python train.py --encoder_arch="crnn" --model="encoder-decoder audio transcriber" --dataset="read English sentences (LibriTTS-R)" --train_examples=15625 --gain_aug_db=10 --time_shift_ms=100 --n_mels=40 --hop_length=160 --input="log_mel" --spec_augment=false --win_length=512 --tokenizer="word" --vocab_size=8027 --encoder_norm="batchnorm" --encoder_activation="silu" --encoder_depths=[1, 1, 1] --encoder_kernel_size=5 --encoder_stem="single" --encoder_widths=[96, 96, 96] --encoder_rnn_width=128 --encoder_rnn="lstm" --encoder_bidirectional=false --encoder_rnn_residual=true --encoder_rnn_layers=4 --fusion="prefix" --decoder_width=192 --decoder_layers=10 --decoder_norm="layernorm" --decoder_norm_position="pre" --decoder_activation="star_relu" --decoder_mlp_ratio=4 --decoder_head_dim=32 --decoder_fused_qkv=false --decoder_bias="all" --decoder_qk_norm=true --decoder_parallel_block=false --decoder_inner_norm=false --decoder_positions="learned" --decoder_prefix_bidirectional=true --decoder_connector="linear" --decoder_tie_embeddings=false --residual_init="zero_last" --optimizer="adamw" --learning_rate=0.00092 --beta1=0.9 --beta2=0.98 --eps=1e-10 --max_grad_norm=1.0 --ema_decay=0.99 --max_steps=4700 --batch_size=128 --epochs=38.5 --lr_schedule="wsd" --decay_fraction=0.2 --final_lr_fraction=0.1 --warmup_steps=140 --weight_decay=0.4
Rows from block 5 of the text decoder of a small encoder-decoder audio transcriber, named by matrix and row number. Rows with one number belong to one neuron. Each number is 128 + 24 x the weight over its row's rms, rounded and kept within 0 to 255. All counts start at 0.
After each neuron's rows are labels from the 100 texts, of 14976, where the neuron reaches its highest value: "fires on" is the input token at the peak. Only what is clearly more common there than usual is listed. The data: read English sentences (LibriTTS-R). In brackets: how many of the 100.
# fc1: MLP up (decoder.blocks.5.mlp.fc1.weight, 768x192), inputs 0-191
# fc2: MLP down (decoder.blocks.5.mlp.fc2.weight, 192x768, transposed), outputs 0-191

fc1.352 [148 146 121 112 138  92 142  69 122 141  72 133 102 116 138  93 120 107 115 136 133 105 117 110 118  77 128 123 143 135 193 124 164 149 148 145 128 154 102 111 117 137  84 151 144 110 106 120 149 119 164  96 128 129 110 166 111 106  78 145 141 122 119 110 176 123 109 130  99 128 159 127 149 114 155 137 169 153 135 159 128 117 185  98 114 119  96 149 116  87 137 103 119 117 108 114 117 176 140  94 149 131 122 164 128 136 162  99 121  88 164 144 128 108 147 155 195 132 107 112 101 168  91 101 142 132 119 112 145 124 134 102 134 101 149 121 113 156 106 135 143 136 130 128 115 155 132 154 111 154 108 149 151 121 116  83 155 130  91  93 127 104 128 123 120 122 164 175 108 112 145 169 156 137 113 143 155 154 109 154 106 118 122 117 113 184 139  98 139  93 129 170]
fc2.352 [133 141 119 106 138 128 123 117 109 111 151 156 122 158 116 145 149 138 148 152 131 117 125 136 134  90 168 117 153 125  96  80 110 132 144 138 143 102 116 120 152  83  61 131 103 122 109 148 100 122 182  93 105 178 112 112 165 114 107 158 154 110 137 142 108 142 165 126 107 143 109 111 118 117 133 151 118 151 133 119 140 139  76 159 126 120 166 144 142 155  65 139 130 101  88 124  83 111 114 123 104 146 108 115 139 174  99 142  90 197 134  96 155 107 119 129  93 156 139 104 105 128 130 139 165 123 150 140  77 106 131 115 150 161 151 131 169 132  83 122 130  96 164 122 109 111 147 138 119 100 128 123 162 156 106 133 126 173 123 117 151  98 175  95 128 147 158  80 169 171 146 149 122 148  94 116 124 119 129 112 111 161 135 132 143 129 129 135 130 151 127 104]
fires on: "it" (12)

fc1.114 [116 112 123 114 174 135 114  99 134 132 114 151  83  86 143 140 140 127 127 173 127 127 114  88 131 146 139 122 122 118 151 124 107 134 126 136  94 108 113 122 141 118 137 150 133 117 114  85  98  95 153 135 161 123  75 117 163 138 128 131 127 191 153 146 132  98 139 120 128 130 137 139 118 124 124 166  99 128 117 117 110 130 130 125 105 129 100 132 103  94 125  96 123 103 124 127 146 140 133 161 157 108 155 157 151 181 188  95 119 153 153  82 121 107 144 141 106 128 122 143 119 109 164 134 177 110 143 130 135  68 128 109 117 132  86  98 139 150 129 129 175 131  91 124  98 145 122 157 142 146 102 155 142 135 143 105 148 148 119 140 101 107 101 108 132 216  99  99 148 123  93 143 154 149 139 111 100 124 185 105 149 119 121 164 142  87 145 179  78 158 145 118]
fc2.114 [136 135 107 131 156 161 126 132 136 154 104 121 120  95 164 133 170 132 158 119 120 123 123  93 117 120 125 123 138 118 129 152 148 126 138 134 105 103 152 148 124  87 147 123  84  76 157 104 112 131 166 165 119 144 132 113  99 159 143 129 134  80  88 154 154  92 104 104 167 105 117 170 173  99 133 149 145 118 142 151 136 108 136 118 125  99 106 126  94  80 115 104 142 113 122 128 140 182 173 141 125  96 130 116 102 145 131 152 120 138 122 109 117 148 123 107 115 127 134 121 143 147 100 155 165 159 133 160 177 145 144 120  95 171 116 146  60 150 112 128 129 166  96 142 110 108 125 159 133 141 128 103 153 126 147 107 112  96 146 158 143  94 136  94 126  86 102 107  98 161 125 150 186 140  73 136 159 122 137  75 149 128 147 105 136 140  87 148 113 160 143 116]
fires on: "it" (16); "ever" (11); "they" (7)

fc1.354 [115 122 186 151 120 143 122 118 154 123 122 116  81  76 125 144 132  63 112 137 162 104 154 112 137  93  84 138 163 133 121 114  88 169 126 148 103 102 144 157 125 118 135 139 158 121  97 107 112 154 117 116 136 142 102 110 155 153 143 114 107 154 118 176 160 105  94 176 115 118 129  99 121 137 146  74 167 119 120 173 137 116 123 116 154 123 121 101 116 162 165 105 112  92 103 129 120 130 161 173 139 123 139 125  81 110 172 100 152 151 160 140 135 154 126 141 153 148 103 137 108 154 104 169 130 177 127 129 144 153 108  94 129 151 165 160 151 153 105 147 113 163 141 131 104  98 109 114 100 119 111 138 116 105 146 155 138 158 115 118 133 108 148  89 129 157 110 109 122 130 157 132  97  98  85 142 129 137 100 135 126 131 133 117 122 122 195  93 108 148 129 116]
fc2.354 [124 131 132 210 189 159 121 122 119 163 152 118 178 135 124 153 133 152 131 153  83 154 157 131 116 121 152 128  90 152  76 141 121 141 100 126 139  96 147 138 137 113 155 133 125 100 170  89 121 118 131 158 150 133 141  94 126 128 129 107 170  90 159 113 150 147  88  97 131 155 123 135 123 130 136 124 144 155 152  82 158 132 141 132 146 112 116 129 122  60  96 129 158 144 128 115  99 102 142 132 118 132 114 116 129 123 167 126 127 142 117 152  86 180 160 121 135 130 123 113 154 130 113 115 125 116 124 116 136  79 152 130 104 132 139 131 175 133 142 152 116 125 109 110 151  94 160 101 160 153  98 116 131 118 112 132 116 110 155 121  80 102 160 123 150 121 126 131 101  93 144 100 110 110 123 102 109 186 108 112 155 165 119 100 105 128  69 135 158 107  84 149]
fires on: "the" (15); "this" (12); "a" (10)

fc1.557 [118 166 121 115 151  83 138 140 101 127 112 141 122  65 155 116 150 138 150 166 138 123 149 121 160 191 125 192 144 119 137 107  70 113  97 103  90 150 159 123 123 159 165 153 147 158  92 142 104 103 146  76 146 121 103 117 112 142 138 144 119 140 116 130 113 111 134 157 140 128 161  82 145 108 142 134 115 120 118 141 163  81 147 125 129 108 129 112  88 121 124 140 145 165 137 137 124 109 135 150 150  81 161 130 115 127 101  89 132 138 104 113 154  89 108 117 123 100 131 129  82 197 156 102 163 119 142 123 129 122 155 101 127 147 160 116 137 169 109 124 149 154 103  86 131 115 117 142 119  94 109 103 112 119 128 131 133 103 125 106 117 125 129 170 153 168 130  87 130 130 139 154 131 162 124 175 143 144 124 165 116 137 115 141 132 138 160  82 103 124 153 162]
fc2.557 [100 136 152 113 136 145 127 181 141 110 132 115 136 151 129 110 120 112 132 140 144 168 106 169 178 113  93 160 137 151 138 174 133 131 128 150 139 135  93  94 165 141 154 147 138 112 123 141 184 143 178 111 154 141  91 130 104 112 132 158 123 101 146 145 155 118 129 109 162  97 118 143 174 127 159 119  76 181 107 116 102 148 138 100  89 109 138 132 152 153 152 122 116 113  97  86 134 111 135 138 142 161 122 155 134 154  86 126 127 114 111 153 102 137 114 123  79 114 120 113 145 132 133 122  97 148 101 150 108  94 135 132 124 152 118 122 116 141 105  96 111 137  86  73 154 143 154 114 139  96 138 158 106 103 142 135  93 143 140 107 108 131 174 107  97 118 140 130 102 152 140 102 111  92 115  66 153 102 136 118 156 102 165  89 143 155 166 144 150 111  98 101]
fires on: "come" (15); "to" (12); "took" (9)

fc1.35 [126 123 136 143 166 126 155 117 130 132 127 121 104  81 149 113 122  98 145 162 141 111 155 125 135 155 103 144 117 119 144 146 136 116 100 101 144 110 103 114 147 139 187 123 123 122 102 106 108 148 173 136 111 125  77 118 158 103 126 101  95  89 138 125  87 149  99 114 136 153 132  95 127 129 128  92 156 110 112 153 174 100 114  95 137  91  90 104 105 166  77  78  90 131 124 158 152 128 139 181 169 113 134  99 162 155 152 109 158 152 136 109 105 124 161 148 160 123 189 127 106 144 115 107 121  95 153  91 138 163 162 128 132 142 120 134 132  90 148 164 121 149 102  87 111 134 142 127 113 151 106 171 103  97 113 122 133 114 129 131 136 117 125 141 171 153 114 170 132 115 124 146 114 125 125  94 151 114 132 144 110 167 122 130 176  95 172 121 102  99 102 135]
fc2.35 [166 134 157  70  97  85 160 136 100 132 111 123 134 104 150 158  78 168 113 136 106 144  90 133  96 139 109 132 165 143 100 130 142 105 161 101 132 150 156 107 127 123 116 132 136 106 153 161 146  99 132 104 139 105 174 116 124 107 112  94 146  79 162 106  95 161 145 126 146 139 105 175 142 106 124 136 108 129 125 148 148 176 131 160 171 150 114 161 162 146  96 122 126 102 152  73 131 123 141 140 151 122 131 128 140 185 130 121 137 145 104 166 138 113  98 102 116 160  84 119 121  77 149 154 135 133 101 133 142 109 116 102 152 104 103 125 135 103 133 120 115 136 113 148 127 156 142 133 158 123 136 133 178 108 131 144 146 118 155 113 102 152  94  91 133 116 163 155 125 132  84  94 147 129 185  72 133 144 132 109 122 128 117 136 100 160 101 124 123 132  90 121]
fires on: "to" (39)

fc1.417 [143 122 138  97 109 104 167 115 126 113 109 103 168 147 104 134 143 110 164 195 122 123 191 161 104 115 120 116 132 160 140 150 160 125 108 136 109 112 130 114 159  88 139  84 133 111 141 142 145  96 150 100 120 149  81 135 119 155 126 146  74 135 124 140 130 116 119 127 104  78 124  90 107 159 130 112 121 140 157 163 118 146 186 146 149 147 157 143 150 120  99 126 124 120 144 144 158 136 118 140 123  87 150 104 138 151 194 134 124 143 148  99 149 154 139 131 152 147 108 126 123  95 142 135 120 117  79 149 133  94 131 123 128 107 115  98 142 154 102 105 119 134 103 119 122 182 160 113  85 120 144 139 111 127 139  80  80 168  92 136  87 152 160  94  91 149 105 146 108 126 147 126 141 116 120 122 131 176 116 136 153 115 147 153 175 148  90 142 123 133 140 133]
fc2.417 [117 107  84 156 143 134  95 113 163 146 145 101  95 146 170 110 119  74 117 109 164 156  98 131 165 120 138  90 145 115 140  61 103  99 128 134  70 113 141 128 124 122 161 179 109 138 134 141 134 155 110 149 137 119  99 139 150  88 158 149 117 103 150 122 100 119  93 126 143 128 141 135 141 140 118 129 142 134 184 160 124  84 130 119 141 164 126 123 152 166 160 113  93 173  99 125 119  87 179 124 138 110 129 102 101 128  69 127 140 127 155 126 141  98 125 149 124 110  86 119  98 121 140 125 143 124 130 178 141 160  84 142 149  93 143 134 102 165 120 156 124  99 135 134 160 129 117 129 123 156  90 125 152 150 121 115 163 130 115 104 113 114 115  98 180 112 145 145 142 143 121 158 110  96 161 169 103 156 154 144 153  98 144 109 128 122 123 120 121 130 103 129]
fires on: "it" (25)

fc1.646 [121 134 134 105 174 108 126 125 110  79 100 156  94  96 121 149 144 107 130 142 139 117 159 172 139 130 124 128  81 120 153 157  98 105 137 120 128 129 127 150 113 104  94 128 146 133 123 147  90  80 173 131 101  84 115 108 126 150 133 128 155 117 149 114 136 126 134 102  76 165 162 126 121 132 175 144 122  73 111 131 154 156 143 150  89 147 126 147 116 111 172  95 154 173 102 150  77 144 161 129 170 111 183 142 144 146 168 151 100 157 157  96 148 125 128 129 140 109 129 188 172 152 164 161 144 113  83 110 123  95 140 126 117 135 146 125 134 124 110  98 170 115 120 123 130 130 132 119 118 128 105 131 127  93 139 138 131 133  77 103  87 142 113  86 145 146  99 126 148  80 105 109 141 144 128 156 141 127 127 163 126 103 110 134 142 150 118 133 109 128 152 102]
fc2.646 [136  98 127  85 129 145  97  88 139 150 132 137 136 134 110 121  88 147 148 113 138 132 139 161 117 131 121  92 141 109 146 137  86  79 114 122 152  91 125 145 141 125  97 117 149 169 124 176 126 143 108 173  94 133 100 102 101 184 103 142  88 111 122 110 110 127 147 143 126 114 142 158 126 102 108 102 111 139 133 113 143  98 166 129  96  92  93 178 118 113 123 106 161 145 151 128 147 127 115  79 151 134 119 155 147 105 177  99 150  96 148 114 139 107 126 143 149 110 114  91 141 151  80 148 135 106 144 133 158  80 190 117  96 153 164  73 152 117 145 159 142 140 120 128 140 133 165 128 100 141 146 135 108 150 138 188 115  95 133 107 196 147 134 130 111 110 132 113 154 126 127 141 163 119 141 124 161  98 106 106 115 141 141 116 163 122 119 152 124 141 142 151]
fires on: "it" (25); "you" (8); "her" (7)

fc1.153 [ 93 150 100 129 106  95 143  90 105 153  56 146 139 133 118 124  94 110 109 160 139 101 160 144  75 114 112 102 110 149 148 112 144 165 112 142 134 128 104 167 148  89  94 123 126 104 153 142 115 114 139 130 147 115  95 129 116 107 152 137 101 126 151 140 141 130  86 126 148 128 123 111 137 122 113 126 127 122 121 130 142 178 139 126 151 135 145 118  97 113 149 117 109  87  91 111 152 161 156 135 104 158 139  85 125 105 167 103 125 112 127  47 106 142 121 135 123 130 109 123 147 144  99 109 135 158 103 143 137 127 114 153 160 127 128 148 182 111  89 122 145 171 183 144 156 139 172 131 154 182 124 136 163  94 121 123 105 132 123 139 136 158 128  91 161 118 127 169 126 155  91 107 124 116 105 140 130 188 146 132 151 111 119 145 103 164 135  89 127  80 125 128]
fc2.153 [131 135 118 145 139 172 112  83 128  98 159 141 140 127 117 118 133  84 146 121 156 180 103 172 143 121 110 125 156 167 130 113 114 129 171 119 105 117 151 113 146 142 115 145 153 130 124 113  83 123  99 140 153 131 114 130 146 110 110 173 107 163 144 143 102 130 138  98 140 137 151 156 118 135 140 123 121 120 114 150 128 110 170 109 132 131  78 141 119 127 164  98 124 153 112 131 150 149 123 169  88  99  88 144 161  70 135 126 117 157 122 113 117 107 108 175  75 144 147 191 139 121 133 117  90 139 160 126  71  84  64 107 116  93 161 164  92 122 166 112 148 102 115 157  95 149 108 113 157 119 118 110 121 126 110 123 155 144 175 162 139 177 143 105  98 152 152 132 112 114 124 140 147 141 119 128 159 137 150 109 128 101 148  98 123 118 140 108 123 100 123 125]
fires on: "it" (7); "i" (7)

fc1.215 [110 125 115 121 169 116 168  95  86 130 126 131 157 163 105  95 110 136 113 136 143 112 194 145 124 114 147 102 142 119 119 180 124 135 122 133  83  89 132 161 126 123 118 126 133 121 131 158 126 136 141  83  79 116 102 111 130 130 122  93 121 163 115 119 150 147 146 128 113 117 127 159  97 101 125 132  96  87 156 125 112 129 144 134 150 165 116 134 130  78  66 126 125  68 107 148 116 128 110 194 149 119 138 124 142 135 134 156 157 183 146 138 139 140  64 131 105 137 186 142 152 122 121 111 131 140 118 100 106 144 173 171 132 145  97 162 123 128 137 143 118 123 107 120 145 104 101 150  80 152 180 139 102 114 116 128 107 145 134 119 127 148 161 132 134  89 100 158 116 100 148 111 132 107 138  84 151 129 148 119  97 146 133 133 120 149 132 156  92 153 147 154]
fc2.215 [ 94 116 120 124 105 104 164 107 117 128 102 135 102 167 134 150 125 127 123 123 161 121 139 135 131 137  97 145 130 120 132 124 142 153 113 157 171 131 116 108 169 114 100 125  93 133 119  79 127 104  89  95 157 180 120 162 169 123 108  87 170 135 141 135 177 109 149 164 105 139 126 125 140 142 164 136 106 128  77 160 143  93 136 110 125 119 135 127 128 193  99 115 161 152  99  80 146 154 168 149 101 157 121 126 140 140 108  79 138 103 141 170 129 120 157 203 130 119 170 110 125 142 129 157 141 147 137 131 141 149 126 121 108  99 103 126 126 121 140 132 143  90 142 151 101 136 108  69 172 152 139  89 102 134 132 174 161 109 109  93 125 127 104 139 107 129 162 129 121 103 117 160  83 115 115 116 147  98 112 109 154 137 139 104 136 106 124 132 127 107 118 104]
fires on: "the" (34); "a" (8); "was" (7)

fc1.628 [145 153 114 126 127 126 207 150 140 100 116 112 107 104 118 106  94 138 117 105 112  96 110  71 144  92 136 166 127 130 154 126 124 111 153 144 119 148 121 130 108 141 166 150 145 140 110 122 128 170  84  96 130 125 108 157 154 163 145 126 150  81 145 158 170 107 135 174 107 172 116  95  98 142 141 108 122 133 104 137 123 128  95 102 125 152 122 136 102 136  91 152 167 129 137 103 165 162 106 191 129 125 160 124 159 115 149 150 114  86 102 105 121 148 136 130 183 146 119  93 138  97 149 141 132 146 122 108 177 106 113 108 121 134 142 174 144 103 134 150 120 133 104 136  99 101 132 100 148 150 114 143 117 111 141 122  81 139 129  95  86 143 119 125 151 102 148 149 108 121 141 145  83 155 151 100 118 128 129 138 117 130 137 118 189 130 150 102 182 103 128 138]
fc2.628 [109 112 135 137 124 132 168 104 138 124  82 154 129 156 153 137 188 112 115 109 124 148 152 157  89 139 135  83 147 141 109 123 159 129 119 137 150 169 129 107 125 124 140 119 122 105  95 125 120 146 153 130 151 170  81 136 113  98 143 104 148  74 105 131  98 144 129  79 116 136 166 103  93 105 114 119 156 148  87 127 128 120 121 144 152 145  69 119 153 104 122 101 114 151  90 123 134 169 127 124 152 144 141 136 131 106 143 141 158 131 100 111 130 109 109 154 135 122 151 100 124 145 111 114 140 137 149 113 118  83 157 167 120 122 151 134 113 112 145 145 105 136 147 126 170 131 171 117 114 125 103 140  99  78  96  87 118 123 160 149 109  97 105 142 164 118 125 160 143 138 125 123 116 161 152 120 163 133 112  75 177 142 138  93 175 124 120  55 138 154 123 180]
fires on: "mr" (9)

fc1.63 [127 127 123 115 138 114 133  89 116 105 101 100 138 100 112  75 102 119 140 135 131 131 146  86 134 104 139 169 118 156 149 122 160 142 125 107  81 124 135 114 147 130 148 110 137 139 112 114 113 115  95  96 137 112  81 153 112 105 132 134 146 130 131 133 147 142 114 178 101 148 127 116 135 110 127 135 157 146 117 118 161 123 141 127 141  85  83 135 119 109  99 134 142 102 154  94 118 121 163  91 144 142 177 121 139 121 185 122 140  93 136  83 160  83 151 160 190 115 144 137 111 157 130 122 144 121  85  96 175  81 126 117 143 140 175 155 173 158  87 126 120 172 151 127  97 138 108 150 121 110 100 129 146 159 118 130 110 177 108 107  98 110 121 129 101 117 117 172 114 122 133 132 160 140  99 129 176 143 119 131 123 136 136 162 105 172 141 116 188 113 116 156]
fc2.63 [128 103 172 125 114 131 117 120 153 160  97 128 128 148 128 126 150 135 151 126 134 145 152 113 115 135 160 155 124 137 137  93 122  91 147 143 115 132 130 123 116 109  67 117  93 108 141 176 145 145 127 147 154 137 113 155 109 107 116 150 139 155 125 103 104 136 159 112 111 126 157 119 134  70 129 171 148 165 125  97 102 132  77 105 108  93 158 138 133 138 121 149 134  99 118 121  72 137 127  87  79 163 134 161 113 125 114  97 119 163  91 104 137 111 139 166 143 115 141 148 160 163 140 134 127 111 107 143  95 147 143 143 124 101 170 119 117 183 153  89 193 105 151 143 120 120 123 153  98 111 105 120 112 150 107 109 152 141  84  79 169 135 145 130  97 165 111 107 148 154 142 134 136 150 143 143 132 149 117 155 141  92  66  99 113  95 170 110 132 110 128 140]
fires on: "come" (7)

fc1.2 [130 132 116 145 106 130 137 124 135 116 114 163  79 116 119 101 113 149 153 125 121 111 150 124 150 160  88 176 142 139 122  78 136 130  99 127 128 151 143 162 134  70 128 145 132 162 133  98 107 134  86 118 158 126  95 108 124 149 143 105 151 125 110 147 116 113  98 162 153 157 144 114 155 121 154 136 109 115 160 117 114  89 155 122 143 136  89 182 121 144 123  88 130  98  98 120 156 175 102 166  97 107 142  82 153 172 183 118 127 130 135 114 146  66 146 143 196 105 123 133 103 125 104 111 115 101  84 162 157  86 146  93 107 125 146 160 149 117 127 131 133  94 106 126  93 118 112 156 130 157 124 153 136  99 159 118 113 168 114 103  97 137 123  97  99  89 128 126 128 144 149 127 138 130 118 149 134 166 115 101  99 111 134 132 142 125 112 137 133 173 160 115]
fc2.2 [168 128 153 101 180 142 150 118 140 103 176 137  93 122 101 114 135 119 162 139 160 133 153 162 138 131 115 130 134 176  89 160 121 107 136  99 134 151 148 121 127 102 134 144 124  95 123 122  92 124  98 187 131 122  95 137 151 135  95 130 139 135  94 161 119 114 154 109 137 112 140 133 111  95 159 105  78 132 128 149 139 142  87 125 133 131 108 140 125 131 116 121 132 122 125  96  80 134 128 130 140 179 100 170 145 168 114 123 147  92 130 159 106  93 117 119 143 104  99  95  90 147 106 130 141 145 131 122 128  88 153 155 109  99 152 120 119 127 165 141 131  91 145 124 158 162 160 114 131 115 126 119 126 163 145 103 190 148 155 153 114 115 169 140 117 117 185  82 103 112 124 107  96 172 109 112 127 131  98  79  75 129 148 112 142 137 114 130 147 152 173 116]
fires on: "it" (13)

fc1.446 [141 140 125 136 117  91 168 151 153 126 135 184 111 129  89 109  92 162 115 114 126 106 172 114 106 163 104 149 109 126 145 113 142 123 154 149 141 128 134 129 151 147 132  94 148 142 121  90 122 141 101 150 127  96  87 112 101 150 117 142 104 151 157 162 147 130 138 142 128 117 142  92 129 181 120 139 132 107 119 128  84 126 145 155  96 139 111 113 101 129  68 113 154 117 163 108 176 172 101 138 130 106 128  85 129 111 103 172 113 122 121  93 174 128 100 122 139 167 165 107 115 142 103 159 139 106 109 139 150 113  91  83 134 126 134 139 132 129 117 129 125  97 156 124 135 118 108 112  93 157 184 173 125 112 163 107  76 117 130  95  96 118 145 169 124 110 119 133 102 136  94 136 144 147 150 123 130 180 146 127  73 122 124 149 132 118 159  68 117 139 133 142]
fc2.446 [ 92 131 106 110 123 136 136 133 139 111 140 155 146 183 101  98  95 145 125 119 147 141 117 186 124 131 113  91 133 111 144 152 130 138 143 134  98 168 132 124 113 133 135 164 111 115 137 101 144 116 179 123 144 149 120  79 107 111 104 126  93 120 121 120 120 145 179 131 133  96  83 122 131 107 124 166 134 143  91 132 137  97  92 126 144  94 133 118 155 138 116 146 125 137 123 142 117 130 108 109 121  96 144 192 118 103 139 113  81 166 100 170 117 118 145 141 122 127 121 115 125 136 135 128 106 111 123  98 143 143 158 137 183 140  90 128 122 129 185 167 109 115 132 130 130 121 178  90 113 124 149  93 119  87 105 132 101 173 154 122 160 147 129 143 155 181  86 161 159 123 128 120 168 136  83 100 100 116 115 135 187 144 105 121 151 149 135 106 104  75 154 135]
fires on: "it" (12)

fc1.195 [109 120 142 153  87  98 137  94 140 144 101 130 165  99  73 100  90 135 132 173 133 126 138 123 158 105 158 162 149 107 126 112 127 149 137  78 138 131 136 132 157 121 190 122 126 105 148  78 145 132 134 110 105 123 116 123 119 168 136 147 136 149 139 175 162 101 131 129 135 134 103 136  77 149 108 146 110 111 120 155 157 105 121  94 136 122 148  75 145 152 172 101 118 122 112 135 154 112 112 173 123 117 142 163 123 119 143 151  94 123 113 135 104  90 129 112 143 160 123 106 140 148 126 116 125  81 137 150 126 104 165 155 137 109 137 109 150 135 141 152 148 104 147 128  88 116 116 118 111 149 135 156 108 120 115 105  96 131  85 135 113 154 130 140 133 131  87 143  84 115 185  89 119 150 103 124 123 142 124 102 142 198 105 144 122 105 141 152 125 144  79 193]
fc2.195 [137 137  90 165 140 129 112 132 142 133 102 121 147 172 165 133  90 142 104 116 136 105 109 131  91 114 173 103 119 108 126 105 143 108 131 142 149 107 128 169 107 153 159 104 148 105 155 129 151 153 116 206 148 128 105 130 122 159 142 111 150 140 106  92 169 111  98 120 136 166 140 132  87 111 136  83 109 160 120 132 135 144 113 105 127 118 108 136 118 102 144 165  91 143 138 138  91 147 127 111 181 140 133 112 115 121 126 149 184 143 146 145 157 146 133 121 103 108 154 119 137 120  88 117 131 180 127  92 156 123  73 172 122  94 111 132 118  86 101 142 133 138 102  96 129 106 143  98 127 134 130 132 121 107 111 146 133  96 156 154 175 111  81 130 155 143 122 152  94  94 106 128 132 134 114 149 144  99 168 156 156 125 136 112 145  92  70 106 124 151 159  94]
fires on: "come" (13); "go" (12)

fc1.246 [ 71 146 129 112 160 135 141 139  63 147 142 155 122 130 103 122 101 119 117 136  92  86 148  91 149 127 110 133 104 124 120 117 131 129 134 133 131 152  90 126 124 152 155 104  90 165 123 106 127 148 144 138 155 134  91 165 129 152 146 159 141 138 154 113 170 131 100 120 140 123 117 132 107 132 133 151 100 107 166 133 119 122 107 174  89 146 147 108 122 146 129 137 105  97 117 124 114 191 117 107  96 151 160 153 147 166 129 157 112 136 147 110 108 154 116 109 120 173 157 135  79 106 112 123 148 128 131 101 114 148 188 148 172  93 142 123  95 110 115 116  99 166 146  92 139  98 123 112 118 163 177 164 165  91 146 116 159 120 129 118 162 144 123 141 142 125 146 121 105 147 124  60  66 113 154  98 134 140 146 151 102 114 128 101 127 131 141 145 111 104  98 121]
fc2.246 [ 88 139 146 142  94 122 168 122 145  94 149 109 120 116 128 107 114 140 133 127 134 107  83 147 116 108  99 141 105 112 150 122 140 133 120 153 128 116 158 107 165  91 189 143 181 142 116 142 120 124 156 102 122 154 164 150 129 106 148 113 100 119 105 121 200  89 117 118 153 160 110 143 128  98 168 115  87 133 117 114 147 102 156 142  97 163 107 121  86 156 155  94 115 176 146 142 140 105 127 123 124 137  68 143 116 141 130 145 133 106 104 148 101 118 144  89 153 133 115 114 130  69 182 107 130 151 154 123 125 139 115  95 120 142  88 118 150  89 155 144 110 157 115 143 113 119 131 133  85 153 194 135 117 114 107 155 160 151 163 100 114 160 157 127 148 131  79 133 158  95 124 137  95 115 153 110 126 113 135 154 156 124 127 168 118 135 135 119 122 133 117 131]
fires on: "the" (18); "said" (16); "a" (14)

fc1.154 [107 120 123 107 116  87 102 151 145 139 148 160 112 149 139  85 107 107 122 126 150 116 143 125 159 145 115 150 137 128 110  85 121 133 149 151 123 148  93 152 129 119 143 150 149 121  93 154 118 173 114 153 107 127  93 112 154 114 193 104 126 124 130 126 108 121 125 117 142 159 134  77  95 155 149 161 102 117 122 153 124  96 114  88 137  84 159  92 134 175  83 157 137  94 104 123 158 154 156 140 117 112 153 125 117 108 116 159 101 104 113 119 121 129 112 125  92 130 145 143 132 146 163 109 136 148 125 122  90 141 119 153 156 117 133 144 124 133 143 161 152 120 174  73 107  94 107 123 139 113 179 136 136 110 141 107  90 154 125 105 144 127 140 152 185 202  75 107  95 136 123 101 104 155 166 116 149 111 144 119 121  85 109 133 140 127 171 124 153 137 125 164]
fc2.154 [129 106  81 137 118 146 156 133 128  94 159 113  77 111 145 117 106 102 162 132 143 119 101 120  98 165 122 130 145 106  73 106 160 117  87 146 120 137 130 121 117 152 138 125 141 137 127 114 134 118 143 131 187  97  88 145 190 129 151 179 123 115  91 118 124 126 124 128 140 127 157 158 199 107 121 146 109 114 142 109 103 139 119 116 115 131 154 166 112 113 121 164 126 113 100 119 102 107 128 145 104 144  94 106 115  84 122 174 133 131 129 155 161 126 135  85 137 100 177 167 111 116 116  91 104 135 120 117 116 130 134 116 131 140 134 187 148 153 147 112 135 108 118 133 132  91 150 172 121  99 109 132 189 163 104  88 148  78 124 141 169 144 115 134  96 122 124 143 159 176 124 141  94 141 172 142 131 102 149 117 121 125 137 108 156 127 161 114 141 127 139 116]
fires on: "the" (27); "mr" (11)

fc1.507 [118 131 153 110 139 128 122 169 125  82 142 145 116 131 141 119 104 158 159 151 132 119 131  71  82 157 143 140 127 112 130 100 105 176 130 152 124 132  98 138 146  95 160 164 137 164 126 138  90 152  88  74 106 153  97 145 111 104 166 144 159 143  84 168 147 103 143 139 100 140 164 112 146  96 126 132 138 122 128 134 156 136 148 134  85 135 140 128 115  94 117 108 133  98 136 122 127 181 119 146 123 115 123 146 116 161 151 133 124 139 129 100 113 143 124 121 101 158 155 111 110 124 149  87 125 155 145  99 169 146  99 143 131 129 139 147 160 126 143 136 134 111 118  82 125  95 111 100 142 119 140 157 123  53 149 113 128 107 153 112 109 159 106 137 151 181 107 164 152 103  74 147 126 152  83  97 148 166 148 101 130 143  95 156 151 120 129  89 111 150 157 108]
fc2.507 [108 156 147 102  85 106 122 167 138 122 116 154 128 146 109 116 166 152 145 146 141 155 130 110 142 145 150 142 138 126 142 155  95 130 127  98 138 178 105 113 132 162 102 146 146 115 134 127 108  99 166 153 147  84 145  88  93  93 110 145 163 115 138 101 146 125 130 149 101 124 143 170 158 121 118 144 149 147  77 147 158 115 100 134 115  91 154 140 137 103 108 119 112 124 105 146 100 126 109 145 144 131  96 136 119  88 104 135  98 114 140 134 165 121 100 182 101 104 111 118 121 208 134 135 102 102 135 120 122 115 133 178 148 124 138 119  84 135 135 103 106 140 173 121 135 127 188  87 123 129 124  86  97 137 119  86 156 133  98 117 149  84 107 147 138  73 144 128 179 123 115 123 145 172 111 154  89 114 137 106 115 152 146 119 136 152 132 132 106 159 154 122]
fires on: "mr" (15)